A small model that answers yes/no questions on an image's attributes, trained from scratch.
Model: encoder norm layernorm, encoder patch size [8, 8], encoder layers 8, encoder width 384, fusion encoder layers 6.
Rows from block 3 of the image encoder of a small model that answers yes/no questions on an image's attributes, named by matrix and row number. Rows with one number belong to one neuron. Each number is 500 + 40 x the weight over its row's rms, rounded and kept within 0 to 999. All counts start at 0. Numbers have three digits each. After the name is the row's rms in percent of the matrix's.
After each neuron's rows are labels from the 100 images, of 14976, where the neuron reaches its largest size: "strongest on" is what is common among them; "place" is the part of the image that holds the peak. Only what is clearly more common there than usual is listed. The data: telescope images of galaxies (Galaxy Zoo DECaLS). In brackets: how many of the 100, against the usual share in percent.
# gate: MLP gate (encoder.blocks.3.mlp.gate.weight, 1024x384), inputs 77-153
# fc1: MLP up (encoder.blocks.3.mlp.fc1.weight, 1024x384), inputs 77-153
# fc2: MLP down (encoder.blocks.3.mlp.fc2.weight, 384x1024, transposed), outputs 77-153

gate.36 100:509531521442529476516481462500534470515507481553509522507500457457454485529587474476458471504594539492501478520481543504534532510500466524541486533525466472577557528369498508504558544448519544472549471467484444483504538556414512470
fc1.36 103:445508494578427491500494506477485481487496502512419533503485528509518527484520499534521532456531466510540466498495581533505527578589511474513482434518498546498550459487520540541483393511497538528528401533536472452540451473502501475
fc2.36 096:439552479490488504505546459579473465494479543498462525528501537537491543452523508431550536429462513507482480566541458411469553514587526486477417547517457484497424538475508456530536467443499541500506505512455480470484462433494479526
strongest on: edge-on disk: yes (45 vs 5.2); roundness: cigar-shaped (33 vs 8.1)
place: bottom centre (82 vs 9.4)

gate.491 092:473429509529520500511516490540516484446428503519465521522571511459577474529510585444530505464520434523490498456498489480502540416492462564466450504528553499518519520516482547489464560482500460553494433499473545524495503535531506517
fc1.491 099:456565425479502454467496495487525542516547566494532524485457531547423454427499511463491535511448559469547524507520488497540495543447508466544523445558559543549531480531493442514502544501467502570494454498537561490551542473532568514
fc2.491 098:558542509517457481508573484489411536516514500552467476498509524439406459427528491515452450543515576557461578470487453431651475516456536512425523562543488538528490450487432521541502544501431467484478460493565517488493459415562470471
strongest on: shape: featured or disk (64 vs 30.4); edge-on disk: no (57 vs 24.7); bulge size: moderate (25 vs 6.6)
place: centre (43 vs 6.2)

gate.316 097:504495434500498490460524519514459470476547480410468517590578527590486471492546487519499501542524509487490529466542478513498520507517511539475534549507521523515481518515531602461456549528505535484534438497498467424452485460473465561
fc1.316 095:544523500543543445454534484537491522535545468476504518516539504536528485511571517518491461498491559486489493476482459506440547529478520364516539547489584478450506541513477539497457539503551484472508502511490496556544418576527465548
fc2.316 095:443522449571430515573445429510481469470472474513508556507463585517516459551509500493465471529518532409543562520494476467491502420495411558488549483537483533489516582540467576444457461534425513522536471509512510447504455509481532498
strongest on: roundness: in between (74 vs 33.9)
place: middle right (54 vs 9.4); centre (41 vs 6.2)

gate.580 103:499581559474491501540485469547424527531465491527498548511457505485510497543516460534493525509491428535584484474529500505499548530492432509586463495456524538480482521504586516559555524432437478438515464572603573535467493484506534517
fc1.580 100:511454541555441499544463547501461495534532457488471497478473484544523436498514491475555528526527488489488520500501524529542500502488489494514456502575541428505506485469440580539506462497416497552553508590477410485472463535553504545
fc2.580 089:462583518498531530470463428513481549486425533586482459554484564488485513550489507529595574480490502496388492413523455469457530520520536554463490541571527497464450481472535453488550483490469465479433493509444545521511459494474483483
strongest on: roundness: in between (81 vs 33.9)
place: centre (96 vs 6.2)

gate.229 100:500490503484548496476533513590551493477510464527471448490540565482469547473436522501490503553508473526482480463480509489457499523468554549521466588481581501494501512522488512419567489529462533451508485503503465501464589516464487452
fc1.229 094:506439501484535534474510554447515477464517478474432519530528480541481481525468482466524515489489573492483500547501509454433552543527478476487477546461483517567478454462507513506510546457522509574481474499516546418453522500498528563
fc2.229 103:490461495453466499506548537465579544486516489525446489506422512482530531528513453544547419513482543478473451463537552574579497512478538582554481493541449589508440485472588519513492531528523548491531519478450655503510485539486515452
strongest on: edge-on disk: no (52 vs 24.7)
place: centre (43 vs 6.2); bottom centre (26 vs 9.4)

gate.638 096:451528500508473505472464532491542524501496489503544432539474446527436518587467520505539545511481497537544501487403466519501432498438519482526494453453506522438510520556500549462459487495467483503487533542475503525512491522524505437
fc1.638 104:492485542494565439532507536560528495531475456490521435450529553481510479552500541462548512520495528514481574458440484464447436538476473555524489394422502500381529380524424548532426521524552477508433510447453464498466455565488520422
fc2.638 094:498408506511458633559572468486478483477540569529447447492474513529486507451530514453496511399529511467480440446481474518485509534497534476444424436474523479533538545537444490530437561567491485524537555471413500527526546481476508528
strongest on: shape: star or artifact (27 vs 1.3)
place: centre (37 vs 6.2)

gate.181 101:485457526501494502503434520462481459538499566484454505490611536490483480540495467482492498503481537506496487512547465489486504523566474546473549509505518512477560542425510496484534502535495517537547441503511516546489512496487505471
fc1.181 101:526502477461575495553449493521568439534487462435499498579482534531518531477554518539501535516439545526404455574458541521492523493473444479459531444538530554503483452458491423490543533607524490442579468476594547542475510466460503447
fc2.181 093:497466419542570537486502524520469467523486539478523519449482520438456438483575558432497468540455473473429511476527473521521473432453499515498465555428491465476470511515466460488525448405555488477483538497573501523529505559506506459
strongest on: shape: featured or disk (81 vs 30.4); edge-on disk: no (77 vs 24.7); spiral arms: yes (60 vs 18.8)
place: middle left (25 vs 9.4)

gate.723 105:513502506557508571490496465511468547520595513538510531556526598457472464500509523441538553590513521494584512450556464451487467433468482500470544474520518563598501536497560573536515517521511506424573472499415496566483474515504481425
fc1.723 104:488565481483568498524465571511554458517472423531504456461442410424485571478535553493548489523544478435436488551497498498451485491538505499488482466424546480506482494506530507510579494490492516572522494467577447498559472520545479467
fc2.723 099:436444572514597475485492535506497533466508431496524555432511511515495497475451523480477484513416558475460530474511469442500513455497492491508496533508548446552390497483473505533497450529490479517515439485482481488516530536525450467
strongest on: shape: featured or disk (83 vs 30.4); edge-on disk: no (77 vs 24.7); spiral arms: yes (63 vs 18.8)
place: centre (57 vs 6.2)

gate.298 092:465488523485493578457486394539566542535508530494508554453408483499491409454522526448493498521439497556463451515479506510551545485509546496482524489533493532437521500568559488501428514486438501471516550507465452419519554508468502528
fc1.298 095:532473469454508556542638515541519443490481473551492471460490492525467473519512498584524467534514531549440504474533520529459498505479495562512496481463446502472469582511446502444524476454403495541504566495485509472571508567507432560
fc2.298 102:555489544503486568595491487481514484539512502499456533438442541566510476515457548536505489508519443488448451427519457411463525496522583498556502549433536525484462475534509522599538501460482533539580482558499534500538446572554462440
strongest on: spiral arms: yes (41 vs 18.8)
place: centre (28 vs 6.2)

gate.114 105:552460480509480476574469461472501503512514487573534509429556538450607514551428403528498528504453476465416511576433536488489578529525427511482496444478454525520470510491570494482482485512489493490511476491582475543442480520513494535
fc1.114 098:481485521543550498515497552387502460510482546488469493526518456584476474471520583536491533437482521439521523454511521517523418471457511476496506541465515481482473445439442562469502447498507484509495551535503529408470453525518546504
fc2.114 098:464540458537494445500466415497578573438437542537492457615554439490526545575532526489485552519495482531489502475557548446551556510539523472528531469466397488500473491474536425524431525533499531511507534525579548516470462453484481478
strongest on: roundness: in between (63 vs 33.9)
place: centre (99 vs 6.2)

gate.89 106:400511528505448449507458502475548518498476511498546538535511432491529453513504526543516517533483513556420453525452464526462485547452560567452449458534509452456466511464475512488545486597563482469562517490537497507529453494561511474
fc1.89 108:569500474464529502482519408529459457476517497531543472455468472497519424511533495530462480489494502432490499443547461438520435500455519532539560475557544460474511525516508548512553599571478489517487504507560579542475498494502509532
fc2.89 097:495397523520530497543462502446504514482535512467491506520532515481443503541474467569458430442506548572497491505480465438478473513528471458555541536473535514448500549412521534560420517473509457513439512526447483510532475507539480502
strongest on: bar: no (30 vs 12.9)
place: centre (68 vs 6.2)

gate.201 104:562509547557543516456496494411441572487489558435490509604491507500519530531500499481510538541580502495487467514507512494537544503487548511447586503492531480487483564526522537470459436503551487553529557437523518548530447493478393473
fc1.201 104:476494522454471517606513509575479499483510429524478475489549510512492520528435465484477510449457558432504515568468454456473444507447498500504484521507461513520539517504491510559554485489503516526486488490562584491463529501619531476
fc2.201 106:534485529536518557458399582502533539546491540515574581527502458498514445515456504482447508518479510542503454502479446473569443532532405535473569491443442498506485481532557509550487533543474521527489469475517453445533526529464422479
strongest on: spiral arms: yes (39 vs 18.8)
place: middle right (62 vs 9.4)

gate.253 113:495474498466490524484473529472555496551478466481551510476473467482458513430447487521442419489489553578466528490519448498464475547511449474542454496505485486517514488524467542552519495538510464474450512512493492507461583506486541457
fc1.253 108:488524529490469470493573495597469459469510482517482466558557508472488596568526516538569546469525528520532462464509408489523538461483429586519496553519494494493460496507510535422538578410514476503471481539431484539493454410506511514
fc2.253 111:566451440497406440476545466488488449501476464453536516542552427455409537538490505548463476507464507473486499439458477425535477530483516509504465510494521498521435490507457487469476527445437501448480471485495460594494522512528528447
strongest on: shape: featured or disk (75 vs 30.4); edge-on disk: no (72 vs 24.7); spiral arms: yes (59 vs 18.8)
place: middle right (50 vs 9.4)

gate.569 102:522522513474521527502519474452560535511543536534470481536514489507512521438447531511535482465478554484504450508471516491545473502552458493573509444460491415506551569549516480508534519503507462513528559442542512562506535471525509515
fc1.569 103:507504507469545523476434460451514573554487423511488517507459516523429542534444523500407470493496538505521510526454479517473477489431549548507506497489486453502445514467545510504606448533511490497560482516551491536555554411482534448
fc2.569 104:609407515562454576458474556550434571536547469537489513482462485538473438566458560565561452531513469509565504476500470530554475541504480537538563476529520541565555505534431509460455495523546535514464494590452480510520472536574542503
strongest on: edge-on disk: yes (39 vs 5.2); roundness: cigar-shaped (35 vs 8.1)
place: bottom centre (40 vs 9.4)

gate.197 103:471521516468512432511562509519472514502474492450516451560476500492474438545582515494488559494519433490473511451491512458464543501471525458500540517522589495547450453455470422508516487470551506522496504544495445434441517530491440578
fc1.197 104:503509552477470436481572554539520445589501453498442419552459474474499444482514501601474545499519407446525547552464488511497573498495509507534562480537482550484461496469511522541471572507502502493487498530530494548440555496444436498
fc2.197 104:530438439499461464497529480563435428492483436562518523470453504418557447476504575480454519460491508518512504496444537481499513480505505489550496484569512468564531540561444492512511536470514472452546521533483504572494550461502496486
strongest on: shape: featured or disk (75 vs 30.4); edge-on disk: no (70 vs 24.7); spiral arms: yes (60 vs 18.8)
place: centre (39 vs 6.2); bottom right (32 vs 14.1)

gate.410 102:471444538535536501419437501557469487509549555505560441482495484504479455468458542499505543534476475540502409582466510513560439462564530466489491461521544433461599498504510518558526466552509509501493525502563423505495557508456460512
fc1.410 099:427512480454564523461501512486488551491518413408511554489515532490519492452512514552536535581491536490490534459468499479535539493500429579448466601465481521518471545457550437481470544526571396580479485447517439484549491511484492491
fc2.410 099:493438531455500515481514508549525477427554545465498548456470492491488521365513460507544440512442482467474474553548511557465451526542440500481468500505513495518472545491501450448517496561498543444530547451487503437444538513502559526
strongest on: edge-on disk: yes (26 vs 5.2)
place: centre (32 vs 6.2)

gate.669 099:496489506525537531539531521508521501515539429476504467471464445475465502561569424458522468532517551540446518445522499461449510479428537463540556449473529449575566503522539483457552458437456513500575501465521519452517533538459569474
fc1.669 103:564549478536523499483541436512535424467503566499453422488532543545479516542573492447535479511469510483482504593503574544588577499482432537509454485554529486513431520570488545574474416482448496508454528483468544509522504553540505532
fc2.669 100:536448421425477557450433497471521528451570504533540443520569557469419477542518527516485475413564537450572470457533495501543431521487533511461572596508528481469499479496464522497426548544554515469483452512517491540477514506491519476
strongest on: edge-on disk: yes (27 vs 5.2)
place: centre (53 vs 6.2)

gate.270 088:590515514446486529524474573454486506477434466403509503573428440455538465484527448482441502515481431493534511427500472473502555459511517531418542476518548535494511544500539490490528484499501562519488504509523444596499495556494466554
fc1.270 093:628503487430466533470468572480469539540448508436479476573470450441564495481481468449429470454411471488529497423492513463517541536454499534447547488520563539502497553477557513477521487467479551513451481498522451512532478519503489503
fc2.270 083:584524507469546410407451491472588485497504458471522575455502517424474502438482496370495457445505510488472490536530449540487567473530542526496507489479490486492511473456495592541562483511513484485521443475518463489572456487569514484
strongest on: roundness: round (49 vs 20.3)
place: top centre (33 vs 9.4)

gate.81 101:451457558414526482490463491461516550444480547507518469536488524482510514473519486495557420463453522517475501523538430497502422533463531464492515448537494483564452600471476456464467525507469416455544482521485503507507403465530541459
fc1.81 098:428587519508572506502539469373510520474395470521490509500506574513578496456487560446592473501556507446477508481550539546480509496411520502499500600476480398599500445476493500578485554526438486538453511517524494429497516480481513440
fc2.81 099:495493494490474561490514539517560447465508517509473497491542538520571486515516491420475530476510535591462492451551439511485464506514557538470536551422536502519475509494450539531518527520524525505483559543558412528476510542486549550
strongest on: edge-on disk: yes (28 vs 5.2)
place: centre (27 vs 6.2)

gate.533 091:450395503517498431544520542482640504514528472528493503564466490510505487507524506522579512517471478569600442523466504541465471500529448526484561485550461541463528457551448499490574540457497567547422511558438420433512522517515550572
fc1.533 100:472465525502452480527535527545539508441512511531452435509411490500502519541533502508551356477476492498527460510499489472514505514487476559451542482560464558489523472555445495533500517479519516493531525586475419473529519550552547505
fc2.533 102:453448501493520468431551465497534448544500480498496567529455534484497513421523525491501533522530527524468545524490470497461485572497500424498548494436496497499504494519490459530550523540468449558484468476528517481437490453529524527
strongest on: spiral arms: yes (39 vs 18.8)
place: bottom right (36 vs 14.1)

gate.237 102:413521526451492485479551485458415492466453459509530508361517486423530493516489447514535478435447508425477537467462516392491571499510471564520521486538501505473481540510453500551572482489489440522418510494463458537489534574572548536
fc1.237 098:555453529527494548513445478520530535512490556536501451569444531480490476531514461531532482511514548534444505599541514496519479476531473461535405512454559530478523432495562491452475504486544495474554413500508482445556490533464458484
fc2.237 095:490486467530548505495495558524514461525517525535452517512496615556518498487550471490486508580477544488475522492471534512430422440537494471340449509453463488529519483540527504491490524439563499412470469534506540494530530556459501532
strongest on: shape: featured or disk (89 vs 30.4); edge-on disk: no (87 vs 24.7); bar: strong (29 vs 1.8)
place: centre (62 vs 6.2)

gate.451 097:496501457511536498480446469386505592512499465378513525484498517536536533509402513534447545514502510570488535524510455541459480550583508548410514568525556508471441522524458469558504512469511508400480581514529493482474552530510474510
fc1.451 104:487567536504573421423515483465472530570497479477464477519429577533435577494437511524515476492487529508547536497525507573543514452480476491410540495457496535523429521510539517523478471474518543464556578418543486473466562453466496559
fc2.451 100:536469516489486532431532454433452481481502557527573514432475530536562465498507442482495427522441519601482450515543440506486539540434555523473498520508522512501575480532508500562486536462441427432428467517541458441523512532508469511
strongest on: roundness: round (42 vs 20.3)
place: middle right (29 vs 9.4); top centre (26 vs 9.4)

gate.251 098:530569493451519493512477486506536458529488501488488497463492557547445575526487487559497541448558485503465525551530443518479527510521467482496496504540404532515453475487488492474545495507497579513523398539543516519483426462395525488
fc1.251 098:525546567460453588498505503589425475505463484517501460467535472497535486556419486479525388446573424516504474509476509532507511596471478497575494455479453537494508545597471526452526531507530550567557585499553577504456542477507495551
fc2.251 098:556460474606481537544506541506529514523489516501468458505487443507422488555582521511487526553554543459479482463521461460581429406454513525522437513508517536401482489535512548462542455469474487518489527513493513503445469493474485555
strongest on: roundness: round (46 vs 20.3)
place: middle right (72 vs 9.4)

gate.275 091:499475460516491540471536475486488506612598487473491393499522536481516486513469513476534491615559539540487487491461492513500551458449405494401482548516457528507513499508498466435490499562558501441515451554481535521516559452524486548
fc1.275 097:536532562556518437489522542504506433405499523532519525568536557546550474460570492514518458416599480562520467469526493449609460446511466591480527496474432474480563498486563551467456539523505487496519536488503542503469485500501523450
fc2.275 093:457495540496505443507428425425568526575592515526522505532433448531470505533494533531434526534538415402542503492498494525476485543512465422502496471531498484505480519517482554489548494431550506463550587516462559543494509497476508498
strongest on: shape: featured or disk (65 vs 30.4)
place: bottom centre (33 vs 9.4); centre (29 vs 6.2)

gate.304 100:528536507514529445479522475549493464489524460507465453516518509506455499596589491482468477478361518524410445486486527519393512536426463555528508458529441517536447491498450473552523547552512515516505501566524558467428533508497456523
fc1.304 096:492468526547495446490468511547522514591484468492517501517452513494494481516490415454554439450446548527526430442461494508456517471463580573542533511554547474456530486534507502555551484548455556501460459469526519422487495553490482494
fc2.304 099:537476492509563474469466531503456558533489507500545502506472463471509519467517516434479481452554511487532464432451420490459459524573541448520474511509557467530559511443449473526496522555470472431453543447535480436514519514520428493
strongest on: bar: no (33 vs 12.9)
place: centre (45 vs 6.2)

gate.369 102:493516461488548466509448521499430462497463493520558495477548445480523520556548543450488545539539463442447488522453544484514523482560566565523461517477535482404501496484495499429479491522485500475519452496536431507530565514467536531
fc1.369 103:544550493512500501491503538516548463505466511489508562502483581565505446450473498476481496588550493466497518482483494573477481471518437529461554478499541502553482556539523536566500487490521516525514513436519477476493443484523541445
fc2.369 105:535531525457461463487511574483566482487454447496561542531493562506492421494626512531518517563562486503547454492508502465470532496518518588515536508492466489538461538473497533414521444482534493454544485550503449460476476559494437512
strongest on: bar: no (31 vs 12.9)
place: centre (100 vs 6.2)

gate.546 097:515522550503507479515565511500556500510551452520560563464484517461552469531521474507520454525528527463537474505451486466429503480460452576459557513456518433497520527506479543489452459527446513531509509518544534471515519607457579547
fc1.546 101:441403478453514486474494577523474448457517489558466506477519515441553506528475438575429483504492523528442450492572488502558524508565555474497471476516524513475526536494490452524483501483523535626503455509464475511517483459551540423
fc2.546 100:515498469469535512435480484528460439494391431477501524484480533505496517549453510522558547476413524479500588509421521519455461623552448439479501460483493467534511510479560481518560529454423479528557475470507503464489500506515410445
strongest on: edge-on disk: no (52 vs 24.7); bulge size: moderate (25 vs 6.6)
place: centre (92 vs 6.2)

gate.482 100:543498522490497527424520498480507483430436460504506525493553498630554493457415478539462510592570499540466501517461514468493583521550570490609463520425546499497540568559519535438554505502496543492475479513506563478546518490528507469
fc1.482 103:493549540517537520488485571474479452454480518425546566535564535580513483502513479563494489525515527517469514485495525475526588482462582547508474504451459488438438546499557548472567572499505515477446428616504597444559491492522485526
fc2.482 099:478455493546464442538558522498530418432447521505445502577497550475498475539491448536474487525492476543439442551533503506459507457510508496514493492461552517403447473465517518493460530432573475512520540505520544500515541387544572517
strongest on: edge-on disk: no (57 vs 24.7); spiral arms: yes (54 vs 18.8)
place: top centre (26 vs 9.4)

gate.422 096:525455504523534461493500377567495518506497517529516483539498498458513495513478493562478519476368462535531550482454560530510536473460495437551470465481459485437510534504536524516444540506519505551523535440539499455451519497517488511
fc1.422 089:463509500486491459484501489513500513482529524474509535440538560536448474549419393541501489546454577481484474472445524527502389512491503507523537509405500439538499532524499519479525498454428499491545486477507550552513542460486468400
fc2.422 090:418544543543544518517569513574426513451555525529414545476478611564404489453483516522451507462463484501563452507505542513532533507380531448472475560497487484535436549526423502442492501475406469452487482575485491623452484526528526477
strongest on: shape: featured or disk (79 vs 30.4); edge-on disk: no (70 vs 24.7); spiral arms: yes (62 vs 18.8)
place: centre (33 vs 6.2); middle right (27 vs 9.4)

gate.259 099:464499443564489536584511454529532480492561579518476437483515482441451511460444527556532484482480438563461490532458502505514460541487576477487541420435492554514534474466521549526541559462499527539511464516520537468525466498509488510
fc1.259 100:557519434455439446511528520499462488469521476436543463485451517504535522476469503471527524482500466507452458502479560457566533453497562474533460523554581482542540487454506455527479552486470458508547556545512461431546463483453511518
fc2.259 100:489488441480489577461518502448524534508494532542522507450493476508548564519472496473504569453473479459499531530523547458539478541398500515478497533573626501534458557520552461473484515456473446524495547487478548466524434495477518532
strongest on: edge-on disk: no (54 vs 24.7); spiral arms: yes (41 vs 18.8)
place: middle right (29 vs 9.4)

gate.204 105:533529486577489464510556468494489510477579502547435510498483526451488446486495470446529484502487494489666492417512547546462446549516511501419520493487493480466514434515442499517503452472572536576491488487508498521525422503447492534
fc1.204 096:527531448529520473516575543604525537524552482504498501564546465564423554541545513490538489427508526490511547478525486563423463477491445501481460563514461516499520598508525474498516568519475474507505477567489525463447400589496551525
fc2.204 095:525456529561528444443492530551482460471518550466415484468508490504549469437585522492478543473479427550525549517528512519447473543512446423526526498488511513503524541470460462540501491512501511475467516448496478467493508476447495542
strongest on: roundness: cigar-shaped (31 vs 8.1); edge-on disk: yes (27 vs 5.2)
place: middle left (31 vs 9.4); centre (28 vs 6.2)

gate.402 102:492518476477512535481573450571512498488480450517480474432527595473497522558479472513525478543467475526528491545441509456502460528527486545493469455486478547459448528535552510486559560570520471448517440571508541516578508487517482543
fc1.402 103:524506554502569420528533444507484480484528471558527457464536523558486518492481482492563547464533474528582494491511480530530422421523533449461476502454536530530554562480560565482549493514502535455481432532502430497507531514478505507
fc2.402 109:499508540559500527532536525510490499466439511508537525513510515512535500509408505501495463453500529533496432539528453534443556502558476516450432508491529549458529485487456465519440542506515445566492541488438548540482503476493464556
strongest on: roundness: round (52 vs 20.3)
place: centre (94 vs 6.2)

gate.677 089:515569516551536443487553462475522511474496533486429481526442492540541479510437512504569501515502415527445458455477446538498470557460523506514457505474513517537503505531455403450496467539504476485531525413507547469461500517467481512
fc1.677 096:531449517528538476583518492485446512544513509489428449536559497502513497511505483508476450412440503444481552533508490550478478494515480485599449459507430553493503509553516490437517516352523500518487552470502548504476519481520506537
fc2.677 099:472485561512532501494460480391466474510503526434481482409507524519496490456503451481478501469468532507473513573521462532517482573517499510415496492473427491524529414552555491586464487473490514548552584469553511522475538444461414485
strongest on: edge-on disk: no (50 vs 24.7); spiral arms: yes (41 vs 18.8)
place: centre (69 vs 6.2)

gate.453 096:557527539536560576522489495493494538491476536489501560564566481458505542522576505536533630563509459535556514485548566517523535509463490487458529551556566466541463466485502505523497533558460417540547490531460501477530454469483494505
fc1.453 095:517562534468484502464543462454472513533445550507601501500511521474449525516504564569552482454458480430437484555480506481574415507574524468494542456520498541465475480487485515487494497565446474445520528518502428450477493486503489498
fc2.453 097:507538600476555558485444515505509435508535566497530515489495538513494470500513416539589528468513429489515512485493499409451470505509537407539508437512463500543483509523450520550511446504512445530447493503577483546464489404525507464
strongest on: edge-on disk: no (52 vs 24.7); spiral arms: yes (40 vs 18.8)
place: centre (25 vs 6.2)

gate.557 093:440564526499502535476469448494515510509488505457472480486511487449550498535462497462506475416507499498423492457508530521543418533554544554522552512448426539476524566572474515430526490506505507496461519527498509459451506538480500547
fc1.557 102:533493481587531518485532520524462582532529528438575472479501538468496524506495555463535497506514495514470614468522482500494474524508483504483424534538505573499454491520512476468498433444542484441475576477460517446454503532456533508
fc2.557 096:489471543483495464481523435498481474420515586484484503509460481459577483505492458415466551420507536531473526483492454512471524535458513518458543443429498490511583491443537489539513537538556491528494480488488547510471509496512415433
strongest on: roundness: round (61 vs 20.3)
place: centre (90 vs 6.2)

gate.376 100:550560472550528449541498574381555477518480518515491532437485523504427491552491485532559511497470485502461452495473466502467529548558505545459444587501512521535518489498548479494542457524461496536461563488442532544566567448525521514
fc1.376 102:500546476478493446535497475505495545474527495468497510421445424494507483510511517522530505462338467571516485531437487547487550586435485479436449504525550522566498412544526562449449486484507472471485489499531558508498483558556479545
fc2.376 104:508474543542557533452523518510457538472539500455435439531501459506396535537478538500534526549537471445531557462514532559511463450499447523424435448520502527499534542514519507558516464550506491516488498475521533521503476513487496567
strongest on: roundness: round (43 vs 20.3)
place: centre (76 vs 6.2)

gate.309 099:443480465486392484485496497506568552484556544540477565419493468375545448477491489568448501458489481473494472478532502554483557488501506470532554426465508488438531492506541478471483559586482514449556496510519452571467511504490567478
fc1.309 102:480535499503506525540480572509481436490524468554529510533446415397484509527545420556568462453586481481489567519521451521507550466451500470570480463485517490520498472548476549497515534503482490488550478485519503487518499528523524540
fc2.309 107:516509526495480481505520539429487507497504495510489537571507513509508515470541488484523479457484425471517528525529546520430491448436405453436474501477468428540423474545486455449458535480483482480518490488473496489541434527465443544
strongest on: roundness: in between (60 vs 33.9)
place: centre (86 vs 6.2)

gate.291 089:488444478533420505569481483488559484502556484489452500494462545501494517503505509536527482456479463543488541474520477426445509499513555450529527587495567498483478495466444528504479521584516515504475459577467577455500510426461457561
fc1.291 096:453470438554438463484414517471606525528524486520519484475509557503571529562503547513486489466524559513440526408494510512553527487518589431502461574522551566507530495471499496481509478541546514531465473479465502470542514507488476520
fc2.291 097:462523527497522513563576485563507541389446516500483495468415499518444530497494488468432424511542524524486493544515472528457508439469504522528479452473464509527563532510510489461511557539545491520510467477583422519475425514601501528
strongest on: edge-on disk: no (52 vs 24.7); bar: no (32 vs 12.9); bulge size: small (25 vs 7.2)
place: top right (49 vs 14.1)

gate.134 098:493600546530492497470545468498511525504523472487489473508520489482581516566608540440464497521559523452474476504554470484450498586477446560520575461495453526492557587555509557512532545554578541514469459521468435526500501508392493429
fc1.134 086:592545509450479537477562481546457478389471504503412494506471447511443483450515519520475481539460537447487505558469507504473539448461487488475498385509465417483553487486447489504513504533447525509534545526514516476455479528526545348
fc2.134 095:471472489519445577543536466529504522423523442478488496465437563533460512410467448501454494504524475412519468455546480533483489428391552474516483567479481531488578524491492512563468528534480545540453509551552439559432504510485556501
strongest on: roundness: cigar-shaped (63 vs 8.1)
place: centre (84 vs 6.2)

gate.497 105:496520454488524464491516447514491476484510476491528573558515580411472533467514507545595467500463458484475465569455499552413517460446552511570544510489481486428431488497450497520377539528551499528463525480527501466506527485513464532
fc1.497 101:561504547518501493509444461569476471467472569478513505465503531496533460495442446565423479530505556538545537504473461415558568463461507555494492506530465446515441505459462500509531500541509529452503493502502481532453461419461519521
fc2.497 102:496448553533507538476441527410539516525505508447500476636536439499484478491551529511512604505549463465485508480475522534459484451550429499444441486576463501519499524559480536477432566547543487540531471512468542522539537535431527470
strongest on: shape: star or artifact (25 vs 1.3)
place: middle right (41 vs 9.4)